Weights of a small multi-label audio tagger.
Model: 11.9M parameters, norm groupnorm, activation relu.
Training: adamw at rate 0.0014, 26900 steps, batches of 128.
Rows from block 9, named by matrix and row number. Rows with one number belong to one channel. Each number is 128 + 24 x the weight over its row's rms, rounded and kept within 0 to 255. All counts start at 0. After the name is the row's rms in percent of the matrix's.
# convs0: first 3x3 conv, stride 2 (model.blocks.9.convs.0.weight, 384x192x3x3), inputs 49-55, a 3x3 kernel for each
# convs1: second 3x3 conv (model.blocks.9.convs.1.weight, 384x384x3x3, transposed), outputs 49-55, a 3x3 kernel for each
convs0.163 108 [138 161 127 128 131 112 117 155  94 134 132 159 131  88 119 142 141 102 128 172 132 114 131 127  97 146 117 155 155 124 135 118 107 127  74  78 102 166 107 100 174 120  93 162  82  90  97 115 144 142 138 101 183 130 110 148 112 150 121  44 131 145 145]
convs1.163 100 [122 129 119 104 126 120 111 136 129 142 111 120 131 105 104 136 135  94 108 116 112 132 143 130 119 123 131 117 116 111 112  93  95 155 120 111 112  94 108 120  80  90 108  88 102  95  81 118 127 117 163 120 120 140 106 142 158 106 142 147  92 126 147]
convs0.164 100 [152 135 134 149 133 156 137 133 148 131 119 113 147 129  93 118 126 109 126 131 155  56 115 117 136 107 131 114 100 142 161  96 126 132 126 166 162  86 143 157 153 163 127  85 132 128 147 143 132 143 143 123 136 114 121 142 137 124  80  96 143 120 121]
convs1.164 100 [123 144 136 119 134 111 135 140 123 121 145 151 127 137 138 129 162 155 150 178 189 161 157 172 175 176 174 115 123 126 132 136 149 120 144 157 111 109  97 103 107  97 134 118 102 138 134 108 113 136  96 111 144 138 143 153 128 144 154 126 122 122 123]
convs0.165 098 [100 161 161 121 121  91 107 133 139 124 140 178 110 149 117 111 117 146 170 142 113 119  92 114 170 147 114 120 108 161 167 156 153 138 125 121  97  97 118 102 139 142  85  67  67  94 132 146 122 145 151  95 138 155 117  96 133 127 156 118 121 137 104]
convs1.165 101 [159 149 167 150 139 163 156 154 167 142 146 131 156 149 142 148 144 150 135 124 176 132 129 171 147 142 179 126 138 113 119 141 116 116 117 134  65  96  92  83  89  73  65  78  58 151 169 141 128 133 131 131 144 112  94  89 102  58  72  95  92  95 126]
convs0.166 097 [149  93  87 141 147 165 144 113 123 140 111 132 113 111  95 141 146 143  92 136 151 128 141 154 117 123 122 168 109 126 134 100 136 149 125 105 111 151 132 127 164 125 137 163 103 109 126 133 105 136 103 104 134 153 125 103 156 126  83 142 136 133 168]
convs1.166 094 [147 152 143 168 150 148 140 122 129 121 114  80 107  97  90  91  81 114 140 139 124 154 157 128 160 162 140 109 122 137 150 142 171 170 173 174  99 134 114 105 122 105 103 107  70  81 107 127  83 116 138  93 114 143 166 119  94 131  86  96 142 119 101]
convs0.167 101 [128 123 162 110 128 143 122 132 176 147 107 130  93 153 185 112 100 110  82 159 139 149  95 130 137 115 119 160  80 112 153 121 144 163 127 111 111 118 121 185 107 144 148 118 105 119 126 142 101 115 136 171 189 179 121 131 142 135 138 126 153 124 161]
convs1.167 099 [131 152 169 131 138 173 124 117 133 112 122  87 123 119  70 128  85  73 119 126 149 123 124 153 109 116 154 134 115 127 123 122 143 123 127 148  86  86  73 110 130  94 122 120  88 140 145 125 126 148 144 113 169 167 123 125 100 101 100 108 145 111 141]
convs0.168 094 [ 52 137 108 107 118  99 120 120 115 162 149 169 120 112 128 139 144 121 105 119 114 111 142 143 140 112 129 139 115  95 119 155 131 118 150 121  99 118  71 116 143 131  75 121 115  75 121 101 142 135 156 137 156 100 134 133 139 107 118 136 160 147 108]
convs1.168 096 [163 141 149 124 136 149 132 143 150  99  90 132 103  99 115 104 121 106 149 140 195 161 154 169 163 167 171 150 136 136 122 145 134 124 142 125 151 165 175 129 142 136 155 151 157 115 110 120 131 116 114 141 123 134 129 126 145 103  88 117 120 117 104]
convs0.169 094 [156 145  68 171 153 131 136 132  88 132 150 170 132 140 138 105 126 148 142 113 128 103  85 146 116  67 135 142 158 124 146 133 128 134 160 110 152 128 100 142 135 117 144 130 119 141 131 124 104 141 128 125 145  99  85 126 113 133 115 142 112 117 110]
convs1.169 096 [143 164 152 153 164 131 118 124 114  93  90 136  87  94 136 116 100 130 121 114 132 101 115 142  86 122 128 101 115 122 106 131 128 129 128 133 142 143 182 132 133 165 158 134 169 124 127 116 112  96 106 113 110  90 134 137 124 111 107 132 169 149 144]
convs0.170 095 [123 119  99  93 100 132 132 100 139  95 164 110 115 119 148 113 122 131 130 143 132 132 120 131 150 122 167 141 113 127 131 135 118 122 136 126 152 139 120 145 138 112 131 154 149 135 122  98  87 121 111  86  99 155 131 125 167 135 139 130 104  88  85]
convs1.170 094 [166 136 129 148 141 165 159 145 155 131 145 123 119 111 132 114  89 121 103  59  84  73  77  96  80  72  90 128 138 124 141 153 123 132 147 125  80  82  98  98 105 127 109 104 133 152 135 148 138 136 164 118 138 164 132 123 174 119 117 145 123 135 137]
convs0.171 100 [164 127 133 121 164 178 161 134 134 131 154 145 113  95 128 110 110 152 113 145 120 115 109 138 108 108 122 109  88 138 117 126 132 102  97 131 131 136 153 115  94 121 114 115 168 103 142 119 142 151 122 113 166 116 141 145 103 136 118 101 123 154 150]
convs1.171 098 [122 143 146 113 126 127  95 124 128 138 124 123 124 109 137 105  87 149 169 174 138 158 142 131 166 146 146 150 164 119 113  95  83 133  76  84 142 143 134 126  94 136 148 105  95 108 117 119 118 129 155 109 130 128 141 149 116 147 139 123 109 140 140]
convs0.172 108 [130 108  72 147 164 162 120  69 109 121 131 137 111 137 119 153 119 133 117 103 128 142 173 150 120  88  93 133 111 157  99 111 136 135 123 111 149 145 163 123 109 107 135 120 134 123 140 134 156 117 122 144 119 117 145 104 141 163 120 124 133 128 145]
convs1.172 106 [125 123  87 139  99  96 149 112  95 106 110 136 107 121 140 109 130 138 113 116 106 106 109 101 114 119 147 133 160 119 132 167 129 129 170 133 125 111 151 125 124 131 114 114 134 120 123 119 129 125 129 140 132 129 142 127 155 131 151 144 140 161 165]
convs0.173 096 [114  95 128 153 157 164 111 100 124 173 136 108 118 139 115 129 122 110  30 103  71 155 116 143 129 161 112 101 157 135 169 158 170 134 137 143 144 102 110 139 140 118 117 159 141 136 104 150 139 122 124 144 113 140  65  89 107 136 103  84 111 110  97]
convs1.173 099 [127 164 172 112 142 151 117 139 137 124 128 126 147 157 151 160 184 128 125 105  89 127 126 105 129 137 117 125 140 125 109 119  99 124 102 117 140 108 112 155 142 138 127 137 127 108 143 173 128 127 143 131 155 118 140 118 106 159 129  93 143 137  87]
convs0.174 091 [138 153 175  91  90 122 163 142 134 100 139 143 109 120 135 103 124 111 159 182 159 118  90  82 176 175 151 174 146 143 140 108 135 170  98 130 139  97 104 138 154 104 104 139 131 147 140 121 156 127 131 138 134 153 136 118 155 126 128  87 131 113 135]
convs1.174 098 [138 114 112 134 112 105 153 141 140 144 124 116 122 107  88 134 104  86 119  97 127  93  89 124  99 100 113 148 117 112 177 153 136 169 137 112  77 106 104  85  86 118  97 102  87 134  97  91 124 109  74 144 127  99  66  81 131  84 109  96 100  94 131]
convs0.175 094 [185 138 192 115 116 133 169 113 179 162 108 155 136 163 113 138 122 153 102 145 107 160 104 151 103 132  74 116 129 124 144 131 115 124 115 129 138  95 116 148 133 130 124 141 111  84 134 118 110 154 125 123 118 127 134  94 105  99 148 164 127 123 111]
convs1.175 094 [120 144 170 114 122 133  89 121 126 120 122 131 131 131 135 147 120 138 146 110 120 149 110 134 162 134 152 135 160 148 130 134 123 150 121 110 178 144 134 124 132 139 108  94 139 134 152 143 134 150 154 154 134 149 132 127  66 126 127 114 119 143 137]
convs0.176 092 [136 129 100 114 125  69 146 160 156 117 160 185 142 125 120 134 125 107 117 120  92 106 114 104  92 125  73 131 119  97 144 133 107 168  97 121 135 121 144 142 110 113 151 104 165 147 128 125  92 146 123  76  56 133 110 109 155 132 121 163 121  82  70]
convs1.176 096 [119  87 107 129 106  94 116  92 117 126 158 144 130 134 140 156 150 125 100  98 131 107 106 152  88  80 155 144 147 129 129 123  91 126 120 106 104 126 120 132 131 125 139  98 112 127 111  89 159 147 121 140 142 126 117 120 145 125 135 152  82 117  62]
convs0.177 098 [131 107 107 116 127 129 118  91  76 166 111  80 124 144 140 159 110 117 148 111 107 158  93 108 129 148 123 163 151  71 140 123  70 181 116  77 149  78  95 148 147 130 152 110 107 105  83  98 164 147 151 132 104 117  89 106 114 118 145 152  95 154  78]
convs1.177 099 [145 139 136 135 152 143 147 119 141 150 125 147 144 107 155 141 121 157 141 136 137 136 147 143 139 137 149 110  90 132 106  96 131  87  88 111 128 139 125 120 118 117 135 123 114 109 116 107  98 131 118  90 147 131 130 167 163 138 156 165 123 134 157]
convs0.178 100 [144 130 115 131 153 137 169 115  82 137 125 163 138 138 130 115 153 154 119 117  85 156 137 121 140 114  83 136  98 127 151  96 150 160 107 106 117 144 125 140 142 105 147 149 102 130 123 119 183 176 155 122 144 137 125 129 107 157 132 128 157 143 108]
convs1.178 098 [152 141 123 160 152 112 137 130 107 148 152 140 110 127 130 137 101 131 126 100 130 126 111 135 122 116 149  97 100 144 118 122 153 118  98 159 120 130 132 119 104 109 139 114 132 111 111  80 102 116  81  96 118  82 127 142 143 140 132 127 154 151 138]
convs0.179 101 [129 130 128 107  94 121 171 165 157 138 148 141 118 126 142 172 110 144 123 148 132 119 146 131 159 161 154 119 135 103 112 118 122 143 153 119 166 167 154 115 148 146 118 144 147  96  98 100 135 113 166 123 132 134 103  78 130 141 139 120 130 111 144]
convs1.179 104 [125 149 131 117 122 119  96 129 113 115 110 118 113 130 111 111 132 125 137 121 118 111 127 104 117 133 115 123 152 150 152 159 141 167 160 129 137 132 153 140 138 175 144 141 170 135 115 126 139 117 124 122 130 116 122 130 109 136 132 125 134 120 105]
convs0.180 097 [123 102 100 145 182 155 144  93 123 114 130 104 174 159 137 126 118 123  94 151 138 115 132 119 166 123 170 108 132 138 130 132 122 146 125 144 125 145 103 108 138 119 158 107 106  89 102  72 131 136 121 136 106 103  91 148 123 163 126  89 105 138 152]
convs1.180 096 [125 130 101 113 123 142 140 167 187 144 141 178 158 142 150 177 123 137 152 140 145 141 145 158 133 124 115 151 124 125 169 165 150 188 206 172 150 133 112 112 120 121 126 116 109 138 135 126 114 117 119 120 102 128 144  87  75 130 115  83 125 129 120]
convs0.181 097 [158 185 155 112  85 101 146 136 167 130 181 135  93 103 132 111 113 118 146 127 140 132 101 150 182 118 162 107 158 150 130 147 126 122 143 143 164 135 124  80 119  65 146 149 156 158 147 140 135 154 150 122 129 128 151 160 149 116 101 123 113 159  89]
convs1.181 099 [134 118 129 158 119 110 129 115 103 117 135 126 123 119 119 131 119 118 148 159 148 138 124 127 137 127 133 100 124 139 122 133 127 135 163 128 147 129 125 160 135 128 168 140 130 118  88  87 124 107  94 135 100 106 144 140 126 147 124 128 152 121 121]
convs0.182 093 [135 140 165 106 148 137 132 153 144 160 115 101 102  92 104 135 154 150 121 107 145 103 136 116 156 126 172 107  95 124 146 164 151 137 141 136 169 147 161 114 118 128 141 125 123 139 174 178 131  84  82 151 167 166 105 120 112 122 104 124 138  83 130]
convs1.182 097 [175 183 167 148 169 155 142 160 181 137 101 104 144 114 119 128  97 121 133 163 148 138 167 139 135 143 145 118 119 130 117 109 151 130 107 157 169 164 192 161 158 186 165 153 132 131 129  67 122 157  88 127 126  74 154 151 145 169 148 152 162 152 150]
convs0.183 096 [143 140 123 103 144 124 140 128 113 123 113 102 100 132 132 118 142 165 113 123 162 118 122 125 128 118 146 141 139 131 145 143  97 126 176 138 145 184 141  91 114 133 159 120 147 137 137 148 108 154 139 182 155 145 100 116 109 103 111 101  82 131 149]
convs1.183 102 [172 154 142 164 137 128 161 152 162 156 129 123 151 151 147 151 143 117 163 148 146 153 127 147 146 133 168 141 153 162 126 126 166 113 120 132 122 119 101 136 127 145 130 129 142 110  89  91 113 117  92 119  95  99 134  85  90 133 125 114  98 100 119]
convs0.184 092 [137 135 141 116 126 118 168 166 120 136 100 111 131 146 131 153 112 112 123 121 147 137 140 153 141 156 124 148 137 158 176 139 149 126 135 134 141  70 135 120 111 131  89 138 106  99 142 110 111 126 137 104 121 105 138 121 148 119 126 116 130 161  93]
convs1.184 098 [124 126 109 131 133 105 152 129 116  89 102 119 110 109 111 115  94 105 104  85  77  98 105  98 123 122 121 130 107 116 155 151 135 145 160 123  98  99 100 109 102 122 142 118 122 154 169 142 133 134 113 131 104 124  97  88 129  93  74  60  80  90  74]
convs0.185 106 [ 99  89  75 167 163 147 113  90  96 161 123 136 110 129 128 149 146 130 165 155  55 146 149 121 168 172 130  67  67 105  94 136 100  66 113 107 142 131 141 109 135 107 126 119 139 123 152 154 114 126 143 166 140 140 150 130 125 141 129 123 142 149 118]
convs1.185 102 [152 135 129 112 129 106 143 136 134 134 157 135 112 160 137 140 178 142 148 145 161 131 122 133 120 101 124 128 121 103 140 122 128 139 147 135 114  95 116 135 102  97 135 103  84 161 139 118 150 156 132 185 185 137 103  76  43 137 109  84 125 116  73]
convs0.186 097 [114  90  57 140 134 137 110  86  70 139 123 137 146 128 130 105 120 101 124  97 119 133 155 131  98  85 133 105  87 101 135  96 130 127 134 112 132 185 123 132 175 123 130 154 114 113  69  77 137 156 170 118 122  92 121 160 156 128 107 128  96 114 151]
convs1.186 095 [131  87  92 129  92 120 115  94 123 128 163 130 112 150 127 125 140 121 179 150 120 137 146 124 128 127 143 151 133 132 146 181 129 126 148 106 136 123 140 116  83 125 145 103 131 109 115 150  96 115 154  94 117 160 140 127 148 158 124 119 139 142 125]
convs0.187 110 [110 101 118  97 167 137 100 116 111 150 125 120 137 138 131 114  94 104 145 140 135 103 106 143 123 126 118 131 127 113 122  69 128 145 118 133 167 165  82 114 140 162 136 135 109  67 125 125 121 143 134  91 124 118 124 148 118 123 107 161  97 105 139]
convs1.187 106 [127  68 119 118  69 109 127 117 124 131 147 106 132 139 115 115 107 101 160 169 157 151 149 137 141 133 139 128 143 143 129 151 159 122 130 156 140 141 153 139 127 144 130 153 160 154 146 150 163 145 162 156 153 152  87 123 116 125 133 128  94 117 121]
convs0.188 102 [ 91 153 157 130 123 116 131 164 142 133 138 143  93  81 146 115 122 125 145 138 163 117 133 137 129 147 101 138 128 101 146 157 151 101 128 128  29 183 123 102 125  74  65 176 156  70 159 110 148 119 155 147 163 120 109 111 159 146 165 119 133 118  98]
convs1.188 102 [130  72 113 114  90 134 122 115 136 156 107 108 139  89 121 105  93 118  80  80 126  91  93 119  86 110 107  93 130 123 104 134 118  88 134 121 131 114 100 115 127 115  96 115 114  86  97 129 103 115 131 104 125 104 151 164 140 115 124 141 133 139 149]
convs0.189 097 [130 121 114 155 143 149 145  95 109 156 119 161 134 121 131 128 114 122 118 120 114 131 130 147 128 160  94 157 100 150 129 106 105 174  84 121 114  75 141 125 169 146 144 115 163 111  93 137 130 114 102  86 107 143 125 113 104 127 146 129 117 133 126]
convs1.189 095 [144 124 144 145 124 141 120 101 134 138 163 142 124 126 132 131 120 124 117 129 119 137 138 153 121 126 156 124 148 130 128 145 140 137 161 170 154 163 111 170 167 123 163 167 138 122 127 145 112 111 159  93 121 146 136 146 108 102  96  79 140 109  99]
convs0.190 111 [134  89 122 154 154 171  84  93 147 135 135 147 151 122 130 137 124 116 112 109  66 107 137 162 105 102 108 161 131 108 157 131 135 154 105  83 131  60 134 128 137 105 119  89 153 136 125 179 128 166 124  87 113  88 141 115 134 121 136 117 145 151 144]
convs1.190 103 [119 133 134 107 127 141 130 127 151 102 140 125 109 145 110 145 152 149  95  97 143  98 112 147 117 119 148 114 153 113 109 124  99  92 106 119 140 159 175 102 149 146 108 137 137 122 146 161 104 129 140 122 147 148 147 167 123 124 131 108 136 156 146]
convs0.191 102 [114 170 146  96 118 120 111  90  72 101 167 149 161  96 133 135 104 131 199 139 138 158 134 151 149 136 117 120 111 136  92  99  45 142 138 134  81 146 138 110 140  86 126  39 124 154 145 170 108 115 124 127  98 142  76 128 129 145 122  99 140 129 111]
convs1.191 096 [124 141 141 144 141 107 154 136 129 106 124 122  95 126 134 128 125 147 125 139 131 104 116 127 129 128 127 138 146 110 138 129 120 154 138 132 152 134 155 163 147 124 146 102 131 112  74 100 144 112  83 140  81  87 128 125 151 108 125 151 128 115 157]
convs0.192 096 [150 143 135 155 121 132 133 124 163 106 134 126 110 115  79 125 134 110 142 103 132  99 109  69 143 140 121 158  95 137 122 110  89 117 111 137 126 167 136  85  96  91 109 145 119 185 135 163  96 103 104 135 147 182 125 137 144 121 126  81 107 122 144]
convs1.192 101 [138 125 127 123 127 105 125 137 144 142 132 146 178 154 136 143 150 151 131 139 119 129 129 107 121 121  99 108 117 138  75  77  80  98  85  79 148 130 106 127 124 109 114 101 115 107 134  82 146 159 130 141 147 128 133 143 139 140 178 139 121 148 143]
convs0.193 104 [ 99  77 134 139 118 135  98 110 131 131 133 109 120 107  95 146 165 128 143 182 142  97 137  81 128 123 158 122 125 105 131  92  90 114 122 101 154 174 158 103 108 109 145 180 168 104 107 181  98  96  77 105 126 130 122 161 125 104  65  80 110 117 117]
convs1.193 106 [144 145 140 138 141 152 122 140 141 138 136 138 136 137 130 141 155 127 134 142 143 126 141 143 120 105 121 105 103 101 150 155 112 164 157 151 130 110  85 153 100  91 124  73  69 132 147 164 160 172 177 172 194 182 113 131 125 124 138 107 122 140 141]
convs0.194 095 [ 95 118  40 159 163 128  96 133  92  97 156 161 118  80 103 102 152 129 108 141 124 139 177 137 110 131 124 118 151 100 152 105 146 131 124 114 166  84  69 116 125 119 147 116  69 136 118 133 147 149 142 167 111  89 128 135 150 170  85 151 148  97 134]
convs1.194 102 [126 122 139 115 137 136 143 146 136 116 126 133 146 111 129 149 102 117 126 109 134 127 126 137 129 140 152 158 132 119 157 131 137 148 129 142 122 137 165 112 141 154 122 148 149  91  85  92 112 113 119 120 106 142  83 101 126 137 135 163 178 158 162]
convs0.195 134 [138 114 111 126 114 131 138 127 134 126 115 126 127 146 148 142 136 145 153 141 142 139 119 118 122 112 115  63  92  98 154 137 138 117 149 118 111  58  70 124 123 122 140 124 117 112 108  88 173 146 154 116 101  85  94 134 117 114 110 111 138 139 140]
convs1.195 100 [163 160 150 123 127 117 142 122 120 137 154 145 156 141 114 167 138 103 158 140 115 150 131 132 154 127 122 142 145 135 117 142 137  92 123 102 135 138 120 118  89 113 133 117 111 141 131 144 130 112 144 124 111 127 171 127 110 158 144 129 116 104 105]
convs0.196 092 [143 126 117 139 118 155 149 123 132 123 118 135 123 112 149 104 104 178 186 157 128 141 154 160 134 130 122 145 124 102 157 102 133 152  82 115 175 141  95 134 124 114 124 123  98 194 162 178 133 152 173  99 123 137 104 102 138 157 117 111 112 167 105]
convs1.196 099 [114 127 139  95 117 142 137 143 165 173 160 159 189 153 173 170 168 148 126 120 141 134 135 133 134 139 128 148 134 134 145 121 154 137 130 148 151 119 102 120 136 128  90 130 128  93 131 139 101 137 126  97 137 125  94  88 130  45  43 110  83  93 132]
convs0.197 095 [153 109 136 122 126 121 144 156 140 123 125 153 119 162 145 105 149 145 126  83 131 127 120 139 154 142 117 129 108 146 153  81 156 141 125 105 183 142 107 137 127 112 154 141 158 152 109 122 138 150 135 141 174 139 122 133 114 134 150 132 119 134 120]
convs1.197 103 [143 124 140 141 140 140 133 137 148 134 139 182 130 136 147 142 159 143 114  93 113 110  88 102 107 105 114  85  73 108 120 126 119 139 120 138 145 127 147 116 112 140 123 129 149 135 144 165 133 139 158 129 167 159 105 151 146 140 134 150 161 163 163]
convs0.198 102 [114 152 115 105  98 129 111 112 127 143 120 144 156 133 124 138 155 122 114  91 112 106 108 159 135 125 143 131 174 153  69 101 121 112  81 100 133 109 122 132 116 110 141 132 155 117 104 110 149 160 148 131 116 123  46 111 152 143 110 162 128  87 139]
convs1.198 102 [138 134 145 132 132 150 154 142 146 122 134 161 128 134 148 122 129 152 112  93 130 115  88 116 107  79 112 107 122 142 119 120 132 134  56 150 101 133 126 116 125 117 138 134 139 160 151 134 156 151 138 152 147 129 150 163 191 139 140 140 174 191 138]
convs0.199 094 [152 102  94 145 165 139 134 158 154 165 134 154 144 158 122 153 138 161 124 117 156  97 140 140 178  96 173 147 122 100 114 112 106 115  82 126 189 128 132 136 175 166 149 132 155 123 113 116 118 171 110 130 161 142  86 101 109 125 129 143 101 129 122]
convs1.199 099 [134 143 183 114 141 178  94 121 179 141 157 150 146 173 174 178 170 156 169 151 130 150 167 149 161 167 166 134 138 122 160 163 123 186 181 172 118 123 106 113 115 129 118 111 137 134 138 153  98 108 109  91 103 108 126 126  79 121 106 108 100 109  89]
convs0.200 092 [112  99 138 150 166 133 109 140 109 134 162 121 140 119 109 115 192 112 126 109 168 122 134 107 122 133 136 144 159 124 151 169 138 117 140  87 131  87 143 122 128 143 112 159 162 103 123 130 136 169 127 155 164 101 104 108 126  98  89  91 142 103 132]
convs1.200 098 [121 120 120 141 150 128 140 137 124 168 151 112 132 124 110 144 157 115 138 143 153 157 172 154 162 154 136  96 106 132  89 106 135  95 115 153 144 158 153  93 125 161 101 139 158 152 131 124 132 144 117 113 147 134 139 151 143 151 137 145 162 173 185]
convs0.201 100 [ 86 122  97  93 141 135 130 161 156 137 125 116 136 128 166 112  96 169 146 150 146 148 143 130  54 145  90 107 118  69 102 129  86 146 143 125  90 125 145 116 153 115 139 110 143 112 149  85 135 141 114 106 154 139 111 121 141 124 122 108 125  88 132]
convs1.201 100 [167 162 131 145 151 113 152 172 159 112 117 126 134 136 109 150 130 115 102  86  86 106  93  92  96  95  92 155 149 132 119 118 140 120 119 116  82 103 128 111 102  93 122  97  69 175 137 122 169 153 132 180 146 107 128 139 149 154 160 147 132 156 145]
convs0.202 096 [154 154 134  85 102 148 159 136 112 126 103  66 119 109 143 109 137 119 126 123 123 150 117 123 122 148 128 145 138 109 125 107 101 143 122 111 150 125 176 152 142 140 153  97 143 151 109 172 156 152 155 124  98 150 147  48 130 136  99 129 116  93  98]
convs1.202 104 [ 96 123 124  99 109 106 117 103 109 160 144 137 132 135 130 123 123 128 152 145 124 132 132 125 157 136 159  95 129  94 122 146 117 140 162 111  99 100  85 110 111  83  96 102 107 105 108  92 102 113  80 131 110  74 107 126 122  97 137 127 132 146 164]
convs0.203 093 [143 124 155 110 141 106 148 100 132 129 102 143 141 135 126 157 143 128  70 135  80 146 146 113  64 107  85 129  83 157 157 134 139  98  71 148 163  74  95 127 128 110 124 103 114 144 100 135 136 148 119 130 105 143 148 119 148 119 113 136 110 105 137]
convs1.203 099 [117  96 106 100 117 125 126 135 137 170 175 144 157 162 128 166 163 146 129 128 126 131 122 123 144 132 148 138 147 124 139 124 106 144 123 129  99 119 117 110 113 111 127 136 115 122 132 145 123 132 147 134 129 150 108 122 142 105 132 137 119 165 142]
convs0.204 092 [143 142 148 161 130 126 139 121 153 110  37  96 107 126 108  92 106 136 114 148 167 112 124 105 119 162 137 135 114  99 104 137  94 154 118 129 107 111 102 146 133 151 120 113  84 146  97 123 145 162 175 149 108 135 101 165 118  95 112  98 136 126 112]
convs1.204 100 [153 151 161 148 165 149 150 153 145 125  89  87 127 101  81 158  84  95 131 135 173 123 141 156 146 182 164 114 100 126 118 115 150 137 160 157 123 107  85 126 112  94 131  87  61 164 157 127 162 153 133 161 162 124 131 145 115 133 150 139 149 142 120]
convs0.205 099 [126 157 137 140 151 132 113 135 101 138  96  85 137 133 117 155 126 107  84 155 120 127  95 137 116 137 161 117 120  77 135 129 117  90  75 125  79 153  87 146 147 142 116 121 119 137 112 136 164 128 137  93 108 113  84 121 109 129 119 120 122 120 140]
convs1.205 098 [143 146 171  95 106 142 103 123 132 171 143 129 154 119 112 122  88  97 110 125 115  93 124 137  91 124 140 160 125 132 145  87 112 145  91 126 121  85 101 126  96  97 138  90  87 131 125 125 123 125 118 135 136 133 124 155 145 155 168 166 160 167 165]
convs0.206 112 [ 81 125 114 175 144 129 108 118  98 124  92  90 114 127 140 117 106 100 137 159 164 141 136 118 118 147 145  86 107 131 201 151 146 121 153 122 123 151 119 125 141 100 153 137 167 121 139 127 124 146 139 102 126 128  99 116 124 153 128 132 123 125 117]
convs1.206 111 [ 92  83  76  80  77  73 100 101  77 127 126 150 134 141 161 153 146 164 144 107 102 135 131 127 139 148 141 166 151 150 142 147 127 126 125 111 109 134 160  94 125 161 109 143 143 143 149 175 149 146 153 152 153 161  75  82  57 105 109 115 112  94 116]
convs0.207 098 [106 150 139 137 124 139 123 113 119 127  99 127 115 118 137 142 114 140 143 163 165 104 111 119 168 148 154 154 168 154  96 122 117 135 130 136 140  68 114 172 142 136 152  84 139 165 114 136 141 143 150 130 146 156  89 158 160 108 134 147 120 127 146]
convs1.207 102 [148 152 131 146 143 104 119 136 111 102 117 105  99 125  95 117 107 104 127 106 141 120 104 128  97 110 129 110 146 129 104 128 157 106 135 161 126 105  89 123 120  90 122 124  97 116 122 130 111 127 130 148 129 133 107 104  97 136 130 111 150 142 125]
convs0.208 098 [110 106  78 146 165 142 113 128  97 168 138 142 117 130 124 126 116 164 166 146 187 139  89 154 164 148 130  77 100 124 134 117 128  80 118 117  62  88 125 125 141 125  94  90  84 158 151 136 165 136 175 151 101 119 106 128 183 154  28 110 127 127 144]
convs1.208 102 [135 134 122 156 160 151 150 143 147 122 122 138 138 104 151 122 125 153 152 150 162 137 127 161 114 116 150 139 112 141 130 104 143 111 116 136 157 137 156 138 139 155 118 169 170  92 140 119 104 137 107 118 112  97 118 119 145 133 122 143 153 165 152]
convs0.209 102 [110 111 116 165 141 163 141 105 118  86 104  93 130  96 127  96 155 161 167 113 104 128 135 130 147 135 163 167 170 132 134 121  90 166 117 130 132 128 148 138 137  91 134 124 128 156 153 122 163 138  90 151 138 102 114  96  97 121 117 103 130 116 134]
convs1.209 105 [150 161 140 148 167 163 137 158 170 142 110 137 148 100 111 123 108 106 144 129 125 126 112 118 110 106 135 147 135 137 141 150 137 107 136 115 158 141 137 164 152 137 171 151 123 117 132 127 111 108 136 121 119 139 107 105  93  97 106  95 122 142 131]
convs0.210 100 [121  94 100 152 110 158 126  93 163 100  97 104 152 132 163  90 117 116 155 154 127 121 120  99 115 121 155 158 167 139 123 113 143 141 155 134 112  82 145 144 135 143 171 114 171  92 120 140 120 153 158 119 120 119 133 147  92 104 124 103  94 133 130]
convs1.210 104 [105 140 115 116 152 134 124 158 149 142 138 135 133 145 155 158 158 161 157 155 162 149 146 143 135 120 145 127  99 105 116 118 118 123 133 129 120 137 117 117 110 105 113 111 104 159 118 146 141 103 136 137 115 144 131 160 132  89 111 127 107 125 128]
convs0.211 096 [135 157 161 149 164 147 142 123  92 138 132 126 148 138 134 130 118 151 181 158 113 145 120 139 144 129 114 129 111 114 140 163 123 151 112  84  96  98 148 124 128 132  94 160 124 161 167 143 158 147 128  85 121 103 102 170 123 159 114  75 157 123 132]
convs1.211 103 [120 107 121 111  93 107 122 104  93 180 161 129 188 144 128 172 138 132 145 117 153 124 139 154 132 141 149  91 129 117 115 130 121 110 143 126 160 145 157 171 155 180 126 146 152  97  91  98 113 109 109  93 112 106 155 164 158 127 107 118 129 141 144]
convs0.212 100 [139 135 151 139 148 136 150 119 138 161 123 136 149 140 107 136  97 134 128 143 130 160 146 174 107 133  99 119 138  56 185 140 111 161 149 109  66 102 100 161 158 118 123 130 117 149 113  92 127 125 140 115  97  71 177 152 137  83 120  75 155 144 137]
convs1.212 100 [125 111 144 123 103 121 120 148 160 157 108 127 141  86 113 144 107 105 111 121 119 127 119 132 143 136 167 150 153 156 130 134 140 122 117  98 122  93  79 122  63  77 139  91  84 113 133 136 123 150 149 134 151 167 111 119 102 106 115  87 128 109 112]
convs0.213 102 [152 120  84  88 113 136 128 108 104 150 149 130 117 114 138 132 122 121 159 169 128  87  91 151 127 146 122 120 147 123 189  87 169 119  80  98 167 121 164 103  72 136 151 138 165 157 124 104 129 121 120 108 120 103 129 163 138  80  81 133 122 171 158]
convs1.213 106 [157 128 147 148 139 120 156 133 128 118 156 139 130 151 132 117 153 120 156 166 178 132 130 142 118 117 139 159 130 146 136 118 177 111 109 189 111 104  94 119 101  98 127 128 111 116  97 145 121 121 176 120 131 167 100 121 162  98 106 132 103 111 114]
convs0.214 095 [128 163 158 137  90 121 104 146 168 127 136 126  96 112 106 123 142  96 135  75 156 148 147 160 170  96 186 151 142 128 169 140 120 136 119 157  74 108 105 114 164 170  94 115 154 153 175 183 123 112 128 154 162 158 104 104 113 100 111 110 125 115 122]
convs1.214 097 [152 151 165 130 129 150 140 152 153 140 117 155 165 151 164 138 163 164 140 105 112 147 110 115 151 116 116 172 167 133 162 146 130 165 128 135 151 106 140 148 144 167 121 135 158 115 114  97 128 122 112 113 119  97 153 149 119 156 144 127 137 111 109]
convs0.215 096 [158 165 148  71 145 117 152 125 147 119 104 144 122 112 141 110 145 157 122 144 124 143 119 138 105 136 117 104 178 128 124 141  96  97  62  82 101 156 129 117 131 111 131 140 162 118 111 140 148 141 146 181 129 198 157  97 106 135 136 162 118 100 157]
convs1.215 101 [105 107 111 119 136 103 100  90  77 113 123 129 132 121 130 110 115 100 161 145 125 146 144 128 165 138 117 130 111 105 108 122  98 123 129  88 118 123 158 136 119 153 111 113 123 147 144 129 159 147 141 171 190 162 105  37  31 114  86  98 127  88 108]